{"head_dim": 64, "qk_norm": false, "shared_expert": false, "patch_size": [2, 2], "mixing": "mixup", "lr": 0.00094, "steps": 8200, "warmup_steps": 820}
Rows from block 2, named by matrix and row number. Each number is 500 + 25 x the weight over its row's rms, rounded and kept within 0 to 999. All counts start at 0. Numbers have three digits each. After the name is the row's rms in percent of the matrix's.
# fc2: MLP down (model.blocks.2.mlp.fc2.weight, 160x480), inputs 80-159
fc2.0 110:513527507505522484514525523460473500502452504505483529526454423500475479473497492535515482448491542481543566488506486492513505467505469501487501519504453502494514468506527521489536503476501474493492529473493492486474467480498478516525512490
fc2.1 100:483520467481532512520481520527522482515467508484521482525501463514473462497501467517476555486482535509489467498499549516479546486502517507496496534484482484489507522536481477496500505506512521550472507504482575512516489533471479501513480508
fc2.2 088:514534489518451502512472463518479479473496511524507483487553554497547543473465503530465517492479504530495471565505458511514476526522483492522471522524494474472475526501507526519522503497489494500524505495488491498542485498496474488465505510
fc2.3 096:545500478510466483497497494491494489489519492482515498487435465513463500488462458474484491515496521468508503517461495481478499503478470523508488506475472473528486503456478486536456479494508461491468542504492512477491525523556507498526537506
fc2.4 103:489475517523492449483510527485490539498525474466475480504498494477519494523492525477517519497487478493504486429503497469543473535501486501459537513512532486528524482527523477484489509521498508508489476530510486498513543493512469507495486495
fc2.5 075:485480512531456514473515512529490492493474499506496513490518512555440485483548486498494503512508484461530490518522455545529485467550528439484513527517530571486475517441518503485507497447522502467535520489475519502527510464519493519479489483
fc2.6 108:505502489497517505496522474503470552479471514507477524515462460518507472489466511491501511518496525462466502541535481508486460497518491495527457469517487485533459483455506484515467493522520422485462524462516464481510506485532488496526515510
fc2.7 117:492531476463491512505511487462472500511478534500445526490487481511507501465478492524500502506527486507491486521488492572458520466467486496481487501493473533489525534507499476505515546489512502502496533464526477497511513469533484495507481532
fc2.8 092:493510519495501504500470531471534499553488493507473487490502494517482474484507514484499468493443502541488462485509519490515479500478427482510479470520484476492461500465478519486502539541470479548465468548541501516474464507487498532453519449
fc2.9 099:490477498461480504553490517520449513510510519487520529525496503522469480500497438558490492493518515531504484520505493526507511491506500577452473516506480485491541548521470532488494521448512500493495521449522498498498499500530475517475500486
fc2.10 095:513487495478475521478503494500502523498550490451494514517468531530509504449508496524467495525492487560480489505481530477501523496456478530458501537506475518445512520484510523508520530520545499515472541434506517483465511481494462533492499524
fc2.11 111:535480478526448548499481491486461515511533486491472515478454506523517486501532497485504502509534522445464545490516460436507496481487476501508544486515538523499531541516503494502543458482504536474495505491491490466479527488496492516498480485
fc2.12 110:489542487519458502514520529474465488479501498533471495490510529493508517499556520500469470498505520468555513548540498508527479534507498445494503460483514531527473489524505485502531505507474468482512475527499523545526509507490535507448515478
fc2.13 092:494504495480492500514516488493473465487497484535488499539450464531501518507489475465519475565497484496533497467489538523474495458476504504489462512555495482479494508521502504495483503477505508480499504493498482519500499488480481503518516486
fc2.14 089:522540501517534461504495483558553530513505513531564459517465486497499468489516497484567517530506476479514522500438513508511502496478505498550540520501501471493545515487477501488451539514495511512481484506522507518502516508460468497510483505
fc2.15 094:485497532475462544498521477490546504526549515517486497534530544564476520520520505511502521501476524486485447521568443511491499481496463463495493515491523548523535499500492545484477528516501472465479484500510494533462478463467518497456493482
fc2.16 093:497518500466493497494511507449485513490503483482476516508486502469493516494465520460520491488522508500460485528532432498497496536497494499453506444510503508496500472465536511512519448507520493477512482499474441451495516515512499459533493526
fc2.17 111:516507508490443531474522518471443508562522532480473504494486495481491528502469508554499515491519485495476469552524483517475511437487527518490472496538462496466490554523510527475506476478491534436506517469474499506501497520477500529506518511
fc2.18 093:536469499485524500512514503485546508529454513500514506471555531466483489500495519522469496539500512508473503492497536459504489529507497469500475509519516500505451522515455487534508487536472451523489478510515477511465463487493503523480549470
fc2.19 076:493505525520531484469524488481502540517515510486517511485480478515508486493514523489442491512496483504516482473509478523474478466471523511513479514512514511467496530510477520493483488527554478438538563518484437496501490544506536511499500485
fc2.20 117:497515521507514474465502518502537529517525506517490524513486487512500514506472529508555471485494531494491564473478483486508520443482544530479500499530462490505484509507525494468503467533492496512547484527509500489507508473502486505530505548
fc2.21 111:505535503509520497506509527491507484531507558498499527472506523499510537478445501499496504492491509514523520500524495563454529491511492527511522531487462497462497499503504516506504466489549516481533528477523505527500514529504486509506432502
fc2.22 097:502471482485516449507484515462523485503502480489495505468451469516549501488466478517468488478520512464483502487516492466503536503538473519514515525456509495503524498504514466491564453513502521486521492523523521517505449486468519505430504490
fc2.23 118:509538481492498503520445527486495530490516516512468497485549538445485490494503499502503498489505494520521438519486501512510457478496488476480496453487521507519512528515504476440507502498471521504490494537492488456505498483520508476541520507
fc2.24 093:486456483517447495499501515500489523499533524499482516525477498460484526518485551495479496488545471514488550495506531455490498501490514527489514504551498539528508499511495492472505503482514460496529481464462532494451499526476515557453548485
fc2.25 111:504471489523489541487521495496493520506552484504511499496449489526489515503505500472520516500465510509533533486488503485477502453464501536513500546523475453475490531512525516496485511492497513456517484560497477509522501492477518502499492502
fc2.26 074:487466508517539498505517483471522495495510465494478502521489488540490530524520526495488512486498508511514517484452507501506482493516554531535537498529499484474514504542526516441522523492499483525490534529504494502490493480502522533479514491
fc2.27 102:499520501484541473421534522503505541480528475460493483479460514508465523486496512469488506467501501501500513524483527506474519498477483532510497501494450466439510540518476521467525543466537543488489537584508474523480496510463463469489479515
fc2.28 103:494548495514471491459508560490504529440495500475499511515513508490519461490483498492492509529496444500514502524511477482519460506508501466518515482486532512507525492489507513519566533515476481508502480509502480538540449523538526510538502480
fc2.29 097:512491485498486471507495507493473483516493466511567476510485483484473522464475550470511500470507523493505480440516515485533490488489516525514533520513486461500550509503569493495485489490509531497480486472511503500519494458495520496474526537
fc2.30 087:464475437449487488488568514510556476489476434505486547522497480533510522503465516490444524504440515538504474487527513486513519461504470513495513512473522470500513496500492467452524488511469487489494537472490460532474499475490456518454476474
fc2.31 078:495525536494523478465516525535525473519540518454475489502488463458539501527528514511533494527566521485477520510510517501482501500486495554464527499467514500516429463452496502472525494491461514508508515505470510467460539546525474502524525468
fc2.32 107:509514477517497517488473501497479520502518449558498484420496555503493507482517462534437514512504534470460525500484528529480544517522509501470453474476504515479501540472488475517516505510487499492511508526521499487472488519484511524512466512
fc2.33 074:494508526479513472477563521458499537488490512497478513499489509517463491518477488473476502526542483555501497519500456503498521509514482489484485475527481490517467510524496485460500486499521513527523537454489514471524500541523455520474486521
fc2.34 110:452511452489469487489504530527457441493466473529504486470524506484490502478504504554456526481489511517543495524518499500453496495486454480485495545494496498519516530506519485517504526519487501479484518438510486496488507513502522530495517513
fc2.35 098:520497535489444465510532467470448552516484521458434550513470511486511511471477551480523494494502548483522499490497473497538486520479536503526552468510457546502503480485511474495524466480522473540507499534487512522522522471501477473538482522
fc2.36 106:511511485503496482516509490485501503451511484514476481505498522504472504466493511490497467521464533517464524464473481523523475497517519455531488481479470470551478523485533470507507483517464484500527473538479509517515501468493476507531476509
fc2.37 102:479524489518571525487488523544561498490511513501553495447505483521506512491479537493472525474484444500521542516508509486466572504517515552508519504487493495494458499508440468535497492531505512488504514492494464525470484512498504470528485496
fc2.38 111:475469505498453480506500492477513555510508479523467508511540485442536507486467477501531503494463534507471487495471469469474489479470506464473487451514520508509508508511526490493520517525437501519532485543497487494493482522504517514463499523
fc2.39 107:508505489468514516497471507521550457519461489504526491492517522536490490510515516517480463499488490504475514528487527457522520547524497467500479467511476486473486480469499497480510495530496492521509533518495497522484468541485475494453467433
fc2.40 097:503474509490500497458501484493549526463520496474499495499509479476485531498458556483498488454492502513508556491505508475519519513482494511529484480475440486493495514516537496488543531532495495516529496519509497474529486500499507517432469533
fc2.41 099:496509468496499540546495472509498505479501488557517480490492513486479501521500562497462449477451481509477495509534488532470514518527496456516498517522517511541477479469486480521483504529485474481554498508516521508495515491502543511522443501
fc2.42 107:521442519509523497498539458536525482518481474522558516481522517503490509469443515508460501477449494501548493486514517461502514512509510519449443519508516479476533502501519506458477524493529509500537466472483526498459490527501511520475534499
fc2.43 093:556496496540438519499479502479479489498493466477476447486486554529483500480517489522453521494497487482523476464524466471498492499541491497496463436480505497531503535518501490463494519495501509537514485506517459503480467522555519495493492525
fc2.44 076:541500506466529490444510582453505522474495510510489561519519485545524516506538513438502529518490513499475489473504481510485534477508491559481509468493548498493532434510507489487508525469482494478527488477526514475506468453470498502522466479
fc2.45 115:485531507524485472511460534511514475495458466482533438516516485510478458526530464488494510563522514486474521476460516454527463535494542512495483495527525504485494562505504488508516469483468520505494498544499491479474498482476491505477487485
fc2.46 105:520521497520522507519502519471478502480492550489467492499505474482516495500491515504520509505487545531516484525468475533483461483495503486515546437450457525501497469495559525493529522477495526532493521456516535466533539483495503492569508557
fc2.47 097:526513520492546490461478535524553542512482536457509467525477505558491472513506508464511517513469455540478497513528529474534528503474520510463505510495472511513490527514480521471514556530497440536472506526490491525494500510496477509518513521
fc2.48 105:491510511460513477453514498480537531521529528504505470515517493459482504484518495456536488446488504505482515548493496471465489526483486516509502485473461468474530462483486530488508480508505495499488488522517523483526498460515503507509482492
fc2.49 106:536522501499541506513438474538572471493513486522543468500515498540499493514513486472527508536522516506486546528485535493456508501470505475498509545485473508462495533505475506487472538487487488477538530495504496513475515481492493471507479502
fc2.50 096:496534519475488465486503499514502505533475540548536503544513483489492455465493483489567493520497478468506528509494453508504520474481541535455526521518490483509540530482507500516485504504458509513497520559509494523524521493502531538515505493
fc2.51 093:502424478514517487500493477488554471549481507509549477517529503513505511488454518477551515532464489506486491521556464464467488519535469481488489521525499518469513516442516538490456498512507520471505504509493476474523504465481492534456463486
fc2.52 089:538540486492504499494514494483505482508472504451484527457525532493457523510502534523463499487486471539511433527540525506460515521524441509486512539480506541503533514473461506471454465491516530513489474492520502471508502471517510491534468514
fc2.53 101:511493514523535511507435518522543487527541490519517451519502504511522458509516485509493505477489516472496428496517532548520529539487507486519526490499490496488518500495469512532508559500473503534480550523506491517515498504473505503494491500
fc2.54 099:499492512494508522494493471532488517495549457523547502457502505520541487490508486515444499500499488506448504471543497497501502517511493514502503479466527488523454480493464504541440549491516449524521506494473499504531496515514521491487532467
fc2.55 092:494525487467527479490492493551503473519497503509525487533523463516479495496503528567503511492498516548470525510494541506494520494485503525497485533515464538471524494478455501463527481519496489526556497473472518496477499481507508466483490496
fc2.56 106:509549498492482462482504535491513569467491525493458485484500490467497482510516506459453505499481537531514506502507474526509490543523473490524497467479484508527472509503502465512495500489493497514503496534495507493501492521528472468556468472
fc2.57 103:487481513499516491454524531479524530490506538461479489526481527479496461457523531474529508530494494508454510498488469486513501460538520492482497470511500502544464479497528509488514491496478502489539526528461501500508510509519509506508494471
fc2.58 102:491507472513510493494440497497496487481532468552530461466536557476489531503507517493523465465527546513465494508517498532495524484488469505510530517458506477519465525489506498504503488497507525442528525543498503501495499503455508473483496516
fc2.59 108:526553492507516520440473518486530477432528528528512479484477520495522502505530498487479489518538495507473513506518488538521517537535549518522531476444520516503470493491477528539458500486479494499519564540473518541492485513507527484520491559
fc2.60 107:463465489440480492511560491452513532563464533477504575509488490529541506493499471534503516507475493515550474475516490490513467514511469506459499455466532501508524477506552489508477480498528533501497426558490500488487468479511529512451497490
fc2.61 087:512539469473523470483488495482534486503457449502513464472472537510534545527506517472496494521537501506479510523527491557481535521497457506496442479480479489491469537508477528510481508525506458558530515515457490547508486546466487472509490464
fc2.62 087:540479503488552498491496513479506439475480524510503483481545454509515477498471463500482516509497451551493471526511546494507496544565483492512521491521521489492494454572497522463488524471505493488518493526483503482481471521482469520476588476
fc2.63 107:484501478528499498508505482484453476504475500511522544506485482498482495497485468536493513522483529485531507511491436520507488478531526488512447510491473482458528507526531508496479467502514496503505480473476521476517514478551475530521535483
fc2.64 119:498514485529565486489514495519555471492500526522509493524503483495498511461465508488565478502505482458542588499486517504480502464496510519479505516523477494487477469486488496509480487514474485525523545473537518482500494514500503522497493498
fc2.65 103:522523512521472486513497494521456502521503514493500506538484497498520499494515480533490494521472541489538517516507490511528467475498516488494508518448481519526502460530524500476518443503499540541492504506476499531490545483545517527494509503
fc2.66 100:481521525530493465504490515495474505543514502469459521531491510493565497510504500518504504518469492489507504507504521495514454539497495486457529496487534487495481507509535485490508499506489530524477492481489479464519520497510530489560528537
fc2.67 113:521461543473516483500509492508494478487497479543511528472510532475524496517501532497449498495480497508478503531463501495496535567519477501515478490496520548508476528471490507511498510509522455530495502490522518526500490470481484481447493491
fc2.68 101:524443498448509489498492421525525556494525526527520504518508487468502528521485495469526501464470506511479527462455515451492559480474528485523540495508512517509515517491481508478499530516521478542512467518541497475517502510475500470511477496
fc2.69 106:514493521492482504482486529507489484505550470495510458478528502500486505526585528526440528505462541498491471495511496473503522507540526478493515516523534546509465477486515504506496522503506450513512532501492492514479511500514505489456529489
fc2.70 104:520487533505520502556521476534495533549493480480485520533493454472504517471478507499472501515500490481543499481510489503470533489481490501501463508559494516488493475513547465515521481488514531544509490486484499486494506512532525472518535501
fc2.71 116:526508527494488463474513501442489520518489506503482511543457496476511489511518464478556523549493518481520476467459463500502456518480516488486518491515472451522514474502525538486528467460524534531520510530472519492513526516529480519500507515
fc2.72 113:530463524480446493532501470458452539529494481493466525515442468501509503478462464523477505501462544485556474453481491508485496453505453471497456483500465476539520497498542497486502499478492517525482517492508490512496495481503490487486516522
fc2.73 088:489447504496532492487494523481486511499487496520505521514506452502511573531477512515508508461493500487491493498490486474476449485464467501486489500517519514444531505515492518530501516519490485492484496495499484496513496526498558488435495507
fc2.74 096:505479519533481523500500492508490508481481518556525492554506455492485512479508483544519518508507493482480460513496522465565432478513485496517519509546470491463545575509514502505495494518532468489487510496506480510516479502509474508499536505
fc2.75 118:530534449512477510540470493504495462524476511468488466478493542504508491544554550508484485514497485496471496505501509532527495522538495498488493477493525483472455535502505505485498486513479461525491516487512553497481533536524523479555478523
fc2.76 088:509518451505475537517506522516498550509528533499473471486484498525481507508543487527451495471489489485487517535494539533482529532531482543552489462498467513519489541451487565506462491437529508477528517489468495493504506502505493484513472485
fc2.77 102:486483492480537481519449473510546474477507549536495473506490488483519516479476513490479472537536552468482493465497532498471483535517515500496498519491481494490495486487535538508495488480463524530530503510467562506514513488492502481504481498
fc2.78 098:456537489502510503483499545507526474525431483500503502497471467535537499550497463503516466530511456477519496531491496495488498528497502513512498474491485504523507490518504501527498536523507482530489530484493504513489509522524460477488480504
fc2.79 070:479487532490532480488500500515504514494467495498462480515486482550486521544487534506545502478512493508493520515479565498444534517493466527442491527447531492518464439498503496509498500541488492491463512500508502493535494495533478540485509489
fc2.80 091:472464461516491496488483504512488442504460459525528514448508505539501517474454535516493478491470487456510469538529492536455495498505526514501461529469503518473535535436525498503489534544503516508509504445475492476539481488476459478504505474
fc2.81 079:488503506514464514487498469527505526565505497522530449529484484460448504520511547459491512544541490512510533507523554530474520508494500515494521500465524516465511467474529470512498491442511493447453470492500490513467541541526501515534479538
fc2.82 097:469516492484516509506518506511499490515503503495471524477467457516544520492497503519514465479550468487544526526481485499515449468468474477447509520569478446482516515528507470555490485478536467520521534540500500526546524513509454479491513519
fc2.83 093:530503537512478520558526487491471466512488519484460495510485478516506517476490523498497520523507510500540524508537498561536527496482519501463505484525482509456510500507554479491486476486502507489543524476496533499521481471514513487506510555
fc2.84 095:502485454525494519501498470494538499478486492530477530505548512463513503522545495520461477510513522506469514523469475531467509467509517494485535471493480513468554535477512540496471526510457501460518474514469474482504502483488548525479515463
fc2.85 097:497494462515516493479485557466478546481495457520474494458475530518521498496519485518527489485461549478426541524484497505493538477502475504504454504517489480512456495509510477515498510469504448499499493475489531504489515544450480513459513529
fc2.86 106:487485491511542522468494495526517477502517581507524500508503498498507531532467504508510467512491496485499533546491499491471541442469498490493535539502532527467471489504494521451502521537496464514508476505511494465548466537506499501501513517
fc2.87 086:506505520510495460537455522499483492509518516497482458506479531517458515493515496496470508503487488583473454519512508508526472509489471493550467483464490516479517491485476508492509470480503513515503472487479529538501500467494490496532467495
fc2.88 090:495495481414558506485532516478505501512534461484495470504511523535496505502509486470492512501454465475490520534509517516482558500475476529524510492517500447493514500466508517512503554509516475502504527504483459526469484524490529509510533538
fc2.89 100:483479519467527503484532482497526576527495533496511487534528486490490527455446523499533541514471525512488506472487527480490512452476500511488519503521497481490509509474490510480533479539518522460518502531506522466495496497469475480497459522
fc2.90 091:563496555519493490500514512491500489523489519530522515484475508485531532493512469509518452541478563505505462497523469515510492483498479498547470541511512487482535481465498469475493563522481463508467469487507483457490493465530528508540530540
fc2.91 102:528525513499482480489485507457454543511485502477464542510478490496536460480460473525486498509481521527557461476524489510523442537483491466490511514509481490539498482518539507497525475498489495513531492465496501475506501460505480499522546504
fc2.92 091:493503549533503518524474514491485495500531542487470500472483485513478485495526480484508494493514499495531515486454514535465452471516505482501522489527493518532497460541535518509507495504479517500515514480486517473534512506453496545525532485
fc2.93 102:495501497481444490463476525471471509485544485511490502510531529517487513495483502468514510434495512485484484459513492539510507509468480517522520511504437495504519507468491512493542521461486509512483464504471513473481491498520440506464502478
fc2.94 101:464490487488510523485512523471497495501489524507451531504498531533495471466495517535513483489535477500500518498518511531488482484479454462506522492533445502489506527473482464516449507511555505488544539433508475515500485552525492505480499532
fc2.95 076:534493493487522519523549467456484507473495486521506529513503538519513527529505496476508496519538496538480534475513497481463534496518514480493499493533511455481519521502471481469493527500487494474508522462500478512502446487519459463496511465
fc2.96 099:528550512547489512513501513483508464498476521490463511498489509530455484538542499471505525486562513514488529546492540514465520466505502489482509492580528498502504513497444510508484477497467503559496534477509495536528515506505502493552539518
fc2.97 080:474505532520518530503468455477498495508470468505505490525507482497527532498474520529513556462550500456500469515508529544502502493516454476489509519472489463505534468488546500490491466511518537480484476506483488518507505569485524505487477477
fc2.98 088:545481500527507536535507480489496489534458497534471512502472490478496525516531515535462496502484526456482492499495504489472494523456475437536467504540491457509479463509497493505488468494487493451483501514483478511511468526501489488468550471
fc2.99 103:497505498535536470462511489526483526538491563486520515537470474478427505531469514516519469514482490492541518453488494454512494471488514504492510499505491510486540496551512470517521407474514509488507524508487544499484514476484527510510479510
fc2.100 124:501453481491465477482446489528548539494483493472531507486534497495503454492485495506492491487477498491447502465485526446503541499475528449491465528511518475569481465495517500516470512503481489515523470484518514517501472486493505492490487495
fc2.101 137:540536485519478466508487502452487543485520505488449476535473470446535473519527500484553498553502531502507491503503466485513455514502550514514506461520510517522491463518500510504516459528491517520485505532500486486511520478502505490525515499
fc2.102 120:496489463540506530488481513479484492466486476523498470479529537514538488493572488519486508502536539548473468489475478489538471536524508520484499507515544508514504473506452478511463480522473483493491488542511476524481466518491493495497510475
fc2.103 085:493448507464485524500495484469536488492490483508491541506444492504521536502516493518476512505573504507517509499487531450485526501474515475497463500499497486487480450524510507485481484506499512510513517536466520514532503526491427481493498551
fc2.104 095:484515511509503537505514499547496525521462495508459527504501478515463494525487567491479501471507462496503511517532452458515496501533467518505453440518489485527474540485491481520483463501539497501461430507481490485496525561544507514502466512
fc2.105 099:544514482496497486528522454483483514480508450519456506519528506509501520510512532498486462517467496495486518541472475490475476466509481500421472495509494481510479495482490524528493517486492476478478510444494483523520493505537508510517534444
fc2.106 093:472484512472496486482542465496549446530527515490532506539519452495483543509467493510549508517533513490512533483518498499478529464526486552549499477537478533468519490480517519500486507481539477513517528447511486525528476516543474516472470510
fc2.107 094:486519487500501485503512495515506480436489509485495505506493488518505544477487486490500473454539448509519531519486508542471549477522503525529494475513468461486499484491484495490485511459504470486499535471539479485514476547510514461497496522
fc2.108 082:480523516488501475459507466505504495481471521474496518506491495536533474552461569514478524475491459498480496450488536480483503515501481501532435514478535513503487485519458506487508507528472460497504511480497454514563470497535483513535509529
fc2.109 103:512441503506496478540496458538475497506475474455519510492488495498524503463513471505483505471510517521545467464502532473467529541504468511496525507485501502448544501513463461537521520502500555514478464506499480504479472483478505479523542513
fc2.110 102:533497466543467509514481453482473489536481470511476546525463512487489491513509493515461484523531475496516500513536495502490480494509465492497452550514557529486489486534440506543485500483484500472478509464494510489500543469549479502515530505
fc2.111 114:495478520508533471546483470531514524521472516520560502521529462511484493503495493451498477440520468470504490505510505492471508517511478483484532518502481499498527507466514486518437522501513533498524504492504483476489505508503477520484499523
fc2.112 110:483438480493482542507512492497495477533485466515525496442471512557478526545539505517484530525485511473501480497489502548480535470515458493511420519510499506514492488473511508503488516526487502459495456518482488510479501526452467474490498478
fc2.113 097:492515482476505515486486506498472459507500455474510453463552543479455472511574498462507466505511483541503470505476500472513464548462479486493503503512492517519464490470498510488507517499494474539505475530509541516485482466519516481515503531
fc2.114 098:456481472479476479520532530486490484486493508504470476524485505504488515497545474464500515504482518488460458495474514506556481474540510486520538487506495530488526570487486519516443509487487531495492508544460527497473516544472477514461499462
fc2.115 107:508487494517466521507506503484483450481520510536492518462529507487481495468492498489479531477521520499508467526527478584505519501517479508501502517482501479530534498475511557476505509458487512500466501484525513504508504479482475494493498481
fc2.116 099:544496501492476473496475542462523535488512471472481502458518541516501486519519500516492479501511492532466528473471518536503542548473491534483499463470491494516503482497487516527547484519475502463557489571539497526527461495511537487496469479
fc2.117 096:513518525507558496509512494511488460494524502526505455493482476476524512494499482516567493528533509509517512512470460534492501487446550535496549472501473523480522545484499510511488475506508487535502488509507485500501525503506554482478497532
fc2.118 117:511500491507509508511445499513514464504487456527528444434523534490517470515534521485463516483473475514481436484497512471516520566535503478495515536461524504554491506476476474519525504474488461506477487510461534533462475510477499497528503465
fc2.119 073:498542483501500481512519477526500475483473481530486497535493499516511501463479459510473549555541507489551539500493533521493524474464498507561502508502472480479498509519515462545470492476498458475561518506511494494521516515513504489505511541
fc2.120 078:483504503472490507568488467470503529525515485538521453463457473482482458479547491496513524527508479495486470499486544507501502471456476499508490510523540486534537497518491456484533511480458537522501532525513531556540513471508501537518497500
fc2.121 104:477463526456523495503519503530533513499495467495517545491527520484519477490479530476497529476488490475506505477488489524518530531479448488527513486497529501502523519516513532499500505520530526503509475494507486492499482486482531519468468464
fc2.122 079:447524469516494500498533544421516493498532510496493480486469516491470512500524508528499520532511520539482473494486453525537478507479463480497501512481481539502482542479485511520487530483511469527547492515473416479507507490510486500512473477
fc2.123 129:504492532506513467525467461516488469489505444475547484459507537477521459522480461505479500486457487462505448470494541522509504527492447513520477524513493498526507496509493485511451508490512520528527474453522492491504469470536521514500501464
fc2.124 105:511509463494453503519508453464489551495544484476483515505508474493506516488499534514490490530526508471505542534523451478499479440507503521496485455512484561491480507486513487513487495499479490486457483508519496519530529525538536484481514519
fc2.125 110:493498472514505503448519519457567489482476504497467496542544529462491509478533531506512505474535531519454474529486488494516486544486482487496500432505491485523490483513497492468515487511517468524523514483523494509487482503498486531497473488
fc2.126 120:474498518512501541505486520544550479478516500485542507456501494546495462518495537483515481502528431506545511537499498518511530543488533521527522514443515489496488504520500506500509525474491487546521545480535534518492454511502514483538483507
fc2.127 115:470491512524518527511504503548467489514491433516506476482494541508503439510510463518465547477505478467512478476526509498523506521528498546487473500496524497520520487507464496485466511523523514487470510500482500519498473495498493489450511479
fc2.128 099:496519506461515485526495492478482528530533512504522504482438490494475502527487480493503507515525529464539462513492491462506506450510472547504512524520512472513522479487527493504530526506465531502490471504501474481510497493489532486481506491
fc2.129 102:527536494504501503512488473503463471487500520506509478537481496499524497510507502515533485516504498452535499529504485518544473513513536487494497486502426483497565533498533500539501455457524466516515497498466484522495529521518493487501526500
fc2.130 102:508443503539527556537541454512510452491464508518528501460507479521474496516507494522471473542526476486499480527499518514509530494535543469493530478494527494502511490483484489493459515518493491470542521519457517492489493493490501554496493502
fc2.131 094:486469516458495516450501497515512543515489512505556494499517492484548513460512493497485499493522493494459489477490542487508502540501510485504484518519515518529471476510518466522458526523502506499512489540507451505489488474487512496423514455
fc2.132 120:506519530473520528510521483489481496516491554531474526538495473466506517460435518490550478463556518513532485570534479484453462458508508481476530462521472497499498514519521478509502460466538494484521506466495496474529514510510472511493504549
fc2.133 081:442477498520518511500522468545477513490518500504516504536501519503524476516470495506549480508502502488515494456572534468474510468520497486463477473504489471508482488504538534544475482487535488484494481451500530432475473537487544490481536504
fc2.134 103:509538515532492508485485533547495494534488505492514470502478484463502476525532486508529524548462465511476509477504512502534508572486496531488508525472563492534504453513473524515493465415480497491504464543539485478502506468504487523514493502
fc2.135 098:508501506462493483456507537450514505484514472493453523496507493503489485507462490487515534475484491518455511503482509495528517477488496486518557456480504503476527522503507509520552505454504488516510528516544524476552477478466482523529510531
fc2.136 092:482472494475539480462526492529523507470463486486498521475505518492479520497485524508471535526489473521496550521518533500455522462507530496521500517499498546473499496519495543524540512518515490523551529546484468512484490493471531513465524503
fc2.137 100:493442468504468477509494501468497473461501497465492467469526524458536530507495503517526535470496553552447500475522503480508462494489526526493499524498523505531515477489526495506517490503534497476511491506495474514515503492443496467464491466
fc2.138 090:503477509501491522510500500502554461549491501480539486509502458518479489519566490480543484504481486487528466504480552496505513536484489451510544498513520508509512519540518533479469581501496517491480506514503485528456499453494509495516530471
fc2.139 109:506501538505535500477539515465513486487535548528553519590537508472493521516500515535515468528505534584469478543514479480497446531499513506558524494479523497487486497481515512487504520484498504481509486531491523485500514469465524500487496513
fc2.140 101:513483490494503505523475487490507489508475472517499480472530530483484479493517546516493525453487473511470491510526529499515524520520466513510536486519565489502490502517476504530444529517509494454471493518495496521497476511541466505529446463
fc2.141 108:522482476500509552466464549565502446504515479505531461456510556540478467477528444504483500502529500518465499501484542488523545499474495525474503551505477512486502496482474472508493567500496490472533509474498477512466478497496507507491494491
fc2.142 109:497474506499505499484528549517464496501476489484501496476479492536490516506532489489502493482505456510459528505503511519505528486505483516450493525495488478488534526525464506487500540503477533453479487468512492528537473504500509528485483457
fc2.143 102:491473482486503503488492465523469532515486471462552483513527513467486541453501483500476471419515467507510499477531528452500505538446478519511498494482472506501522461512518499484478498536514529504468513505524509530514494500479491487487516498
fc2.144 099:480490506511519486443471499543536471493494532468549490516530494511511502500471513485527484465502515499522505505509497485467472474496534479499519523448543474477466470499481494447512524500491462489498524482511497503524512459519512457503499526
fc2.145 111:487517463501474508510504486465472512519528530484480545487496525499520511501543540548519472483507481499476514494537496481520470509498503475494500459474520490548483453499497461517508485531500491498502479503518518478507506507507528524478522480
fc2.146 103:521495489513526521514491505508486503522479494541518504484537518509519505486529517526481507470498458465520500543531539493483542530494513531490521503477486481472521516512520499479520473468503535470497451460491497493472441482462526536502448524
fc2.147 097:527487449538470529517483534527511507521500507521523494464510514499490528483549500517465495497488449478468469546541515490484535541510494520498524524477470508501509504447466540481503524487514518451512511512486499490482472502537503489528498520
fc2.148 103:541477511513544493512513455471512482455518484523521529444603511488492531526531528519484487499554477523490491520518490500475476515516500448537500476486509520503468489498540483493475503534505480495493500477497503488511469515529535502499531520
fc2.149 076:555505536521488494483487507536504502479503489500474505491486494530465465527503527507488506504504512511487514478540489522466540490520516485494516513525464438492516505476498524484471530490479513507484485538491519503504461449493481499491479501
fc2.150 087:520459515505548504466453499540510486522530523520523498480511546464505532478512504452454533482477498580508484533462503520482514519486526515498530544509472536480498480509461507484498499475493489486546540482488513503518488477459514499495524515
fc2.151 101:520556486485479503465488538536496511473527519496480425475473465520502520501517478484498498524499514523495522530484499501494544457479514496540493504530534494483507501504491491509511483525491492506476507476503516506513513487481496505544464511
fc2.152 116:482513455531466522562456520474455495525486458480466492476464526511470459514536519512478522493450499510503463502498500518511505535503503514467475498510514468540524459498506471495506522526514542513455501510492498496477535516503478523506493498
fc2.153 098:526534508499502526463469517546504481486493525510497486502466465500531556470451509513521512524502509485496486496520511481502530509521536502455490478455471534491488493508461496493499493526501497517542531488463506553455535519498504529480508528
fc2.154 099:522468474536555481456426489521490476496509495535553468492525480512509507519520500500455511497474509493475478462488523519478515535501513533544468546519504500511500508538502501462524529519484505453540462521488510488487541515469500487518480478
fc2.155 108:515478528538504513502448490539502481469525510497530443527537488526519488534499490488486480531530545502488513454471508457517521562505540500522522492506494461481475500523484503470454508502472476494498470532502508509472480478490516489490469507
fc2.156 081:496503513484478527490496513511523478513473500516533469477511493528480539468540525527494522531522484509448486526530518435494480489520516525493499515507535514493514468480466511490492470497514500500478526511484542463519520519511527475495506495
fc2.157 083:520512504522493488475482500531498520483496529504515502498511517463483535490533539535468516512508458510527501465496524505542493545483518494485508530524518512467525475510519494503494475472544456457521485457485508508483488528500481477503522535
fc2.158 094:520477490499496516525460498460444526513491488492489530500535490472486490486489514528507491467497517493465540513517458473498517516507490513490493501505532555567488483513501543508528518477521501499502468461478459450503511510508471510480503499
fc2.159 103:475498526512493512469540507514531510470535528497534558514538481502493495473482491530523513466526516465527497491498524488545520525483480501487499505476471476490518516495530507466525513500540489504501501511499489477467451491449507491514501520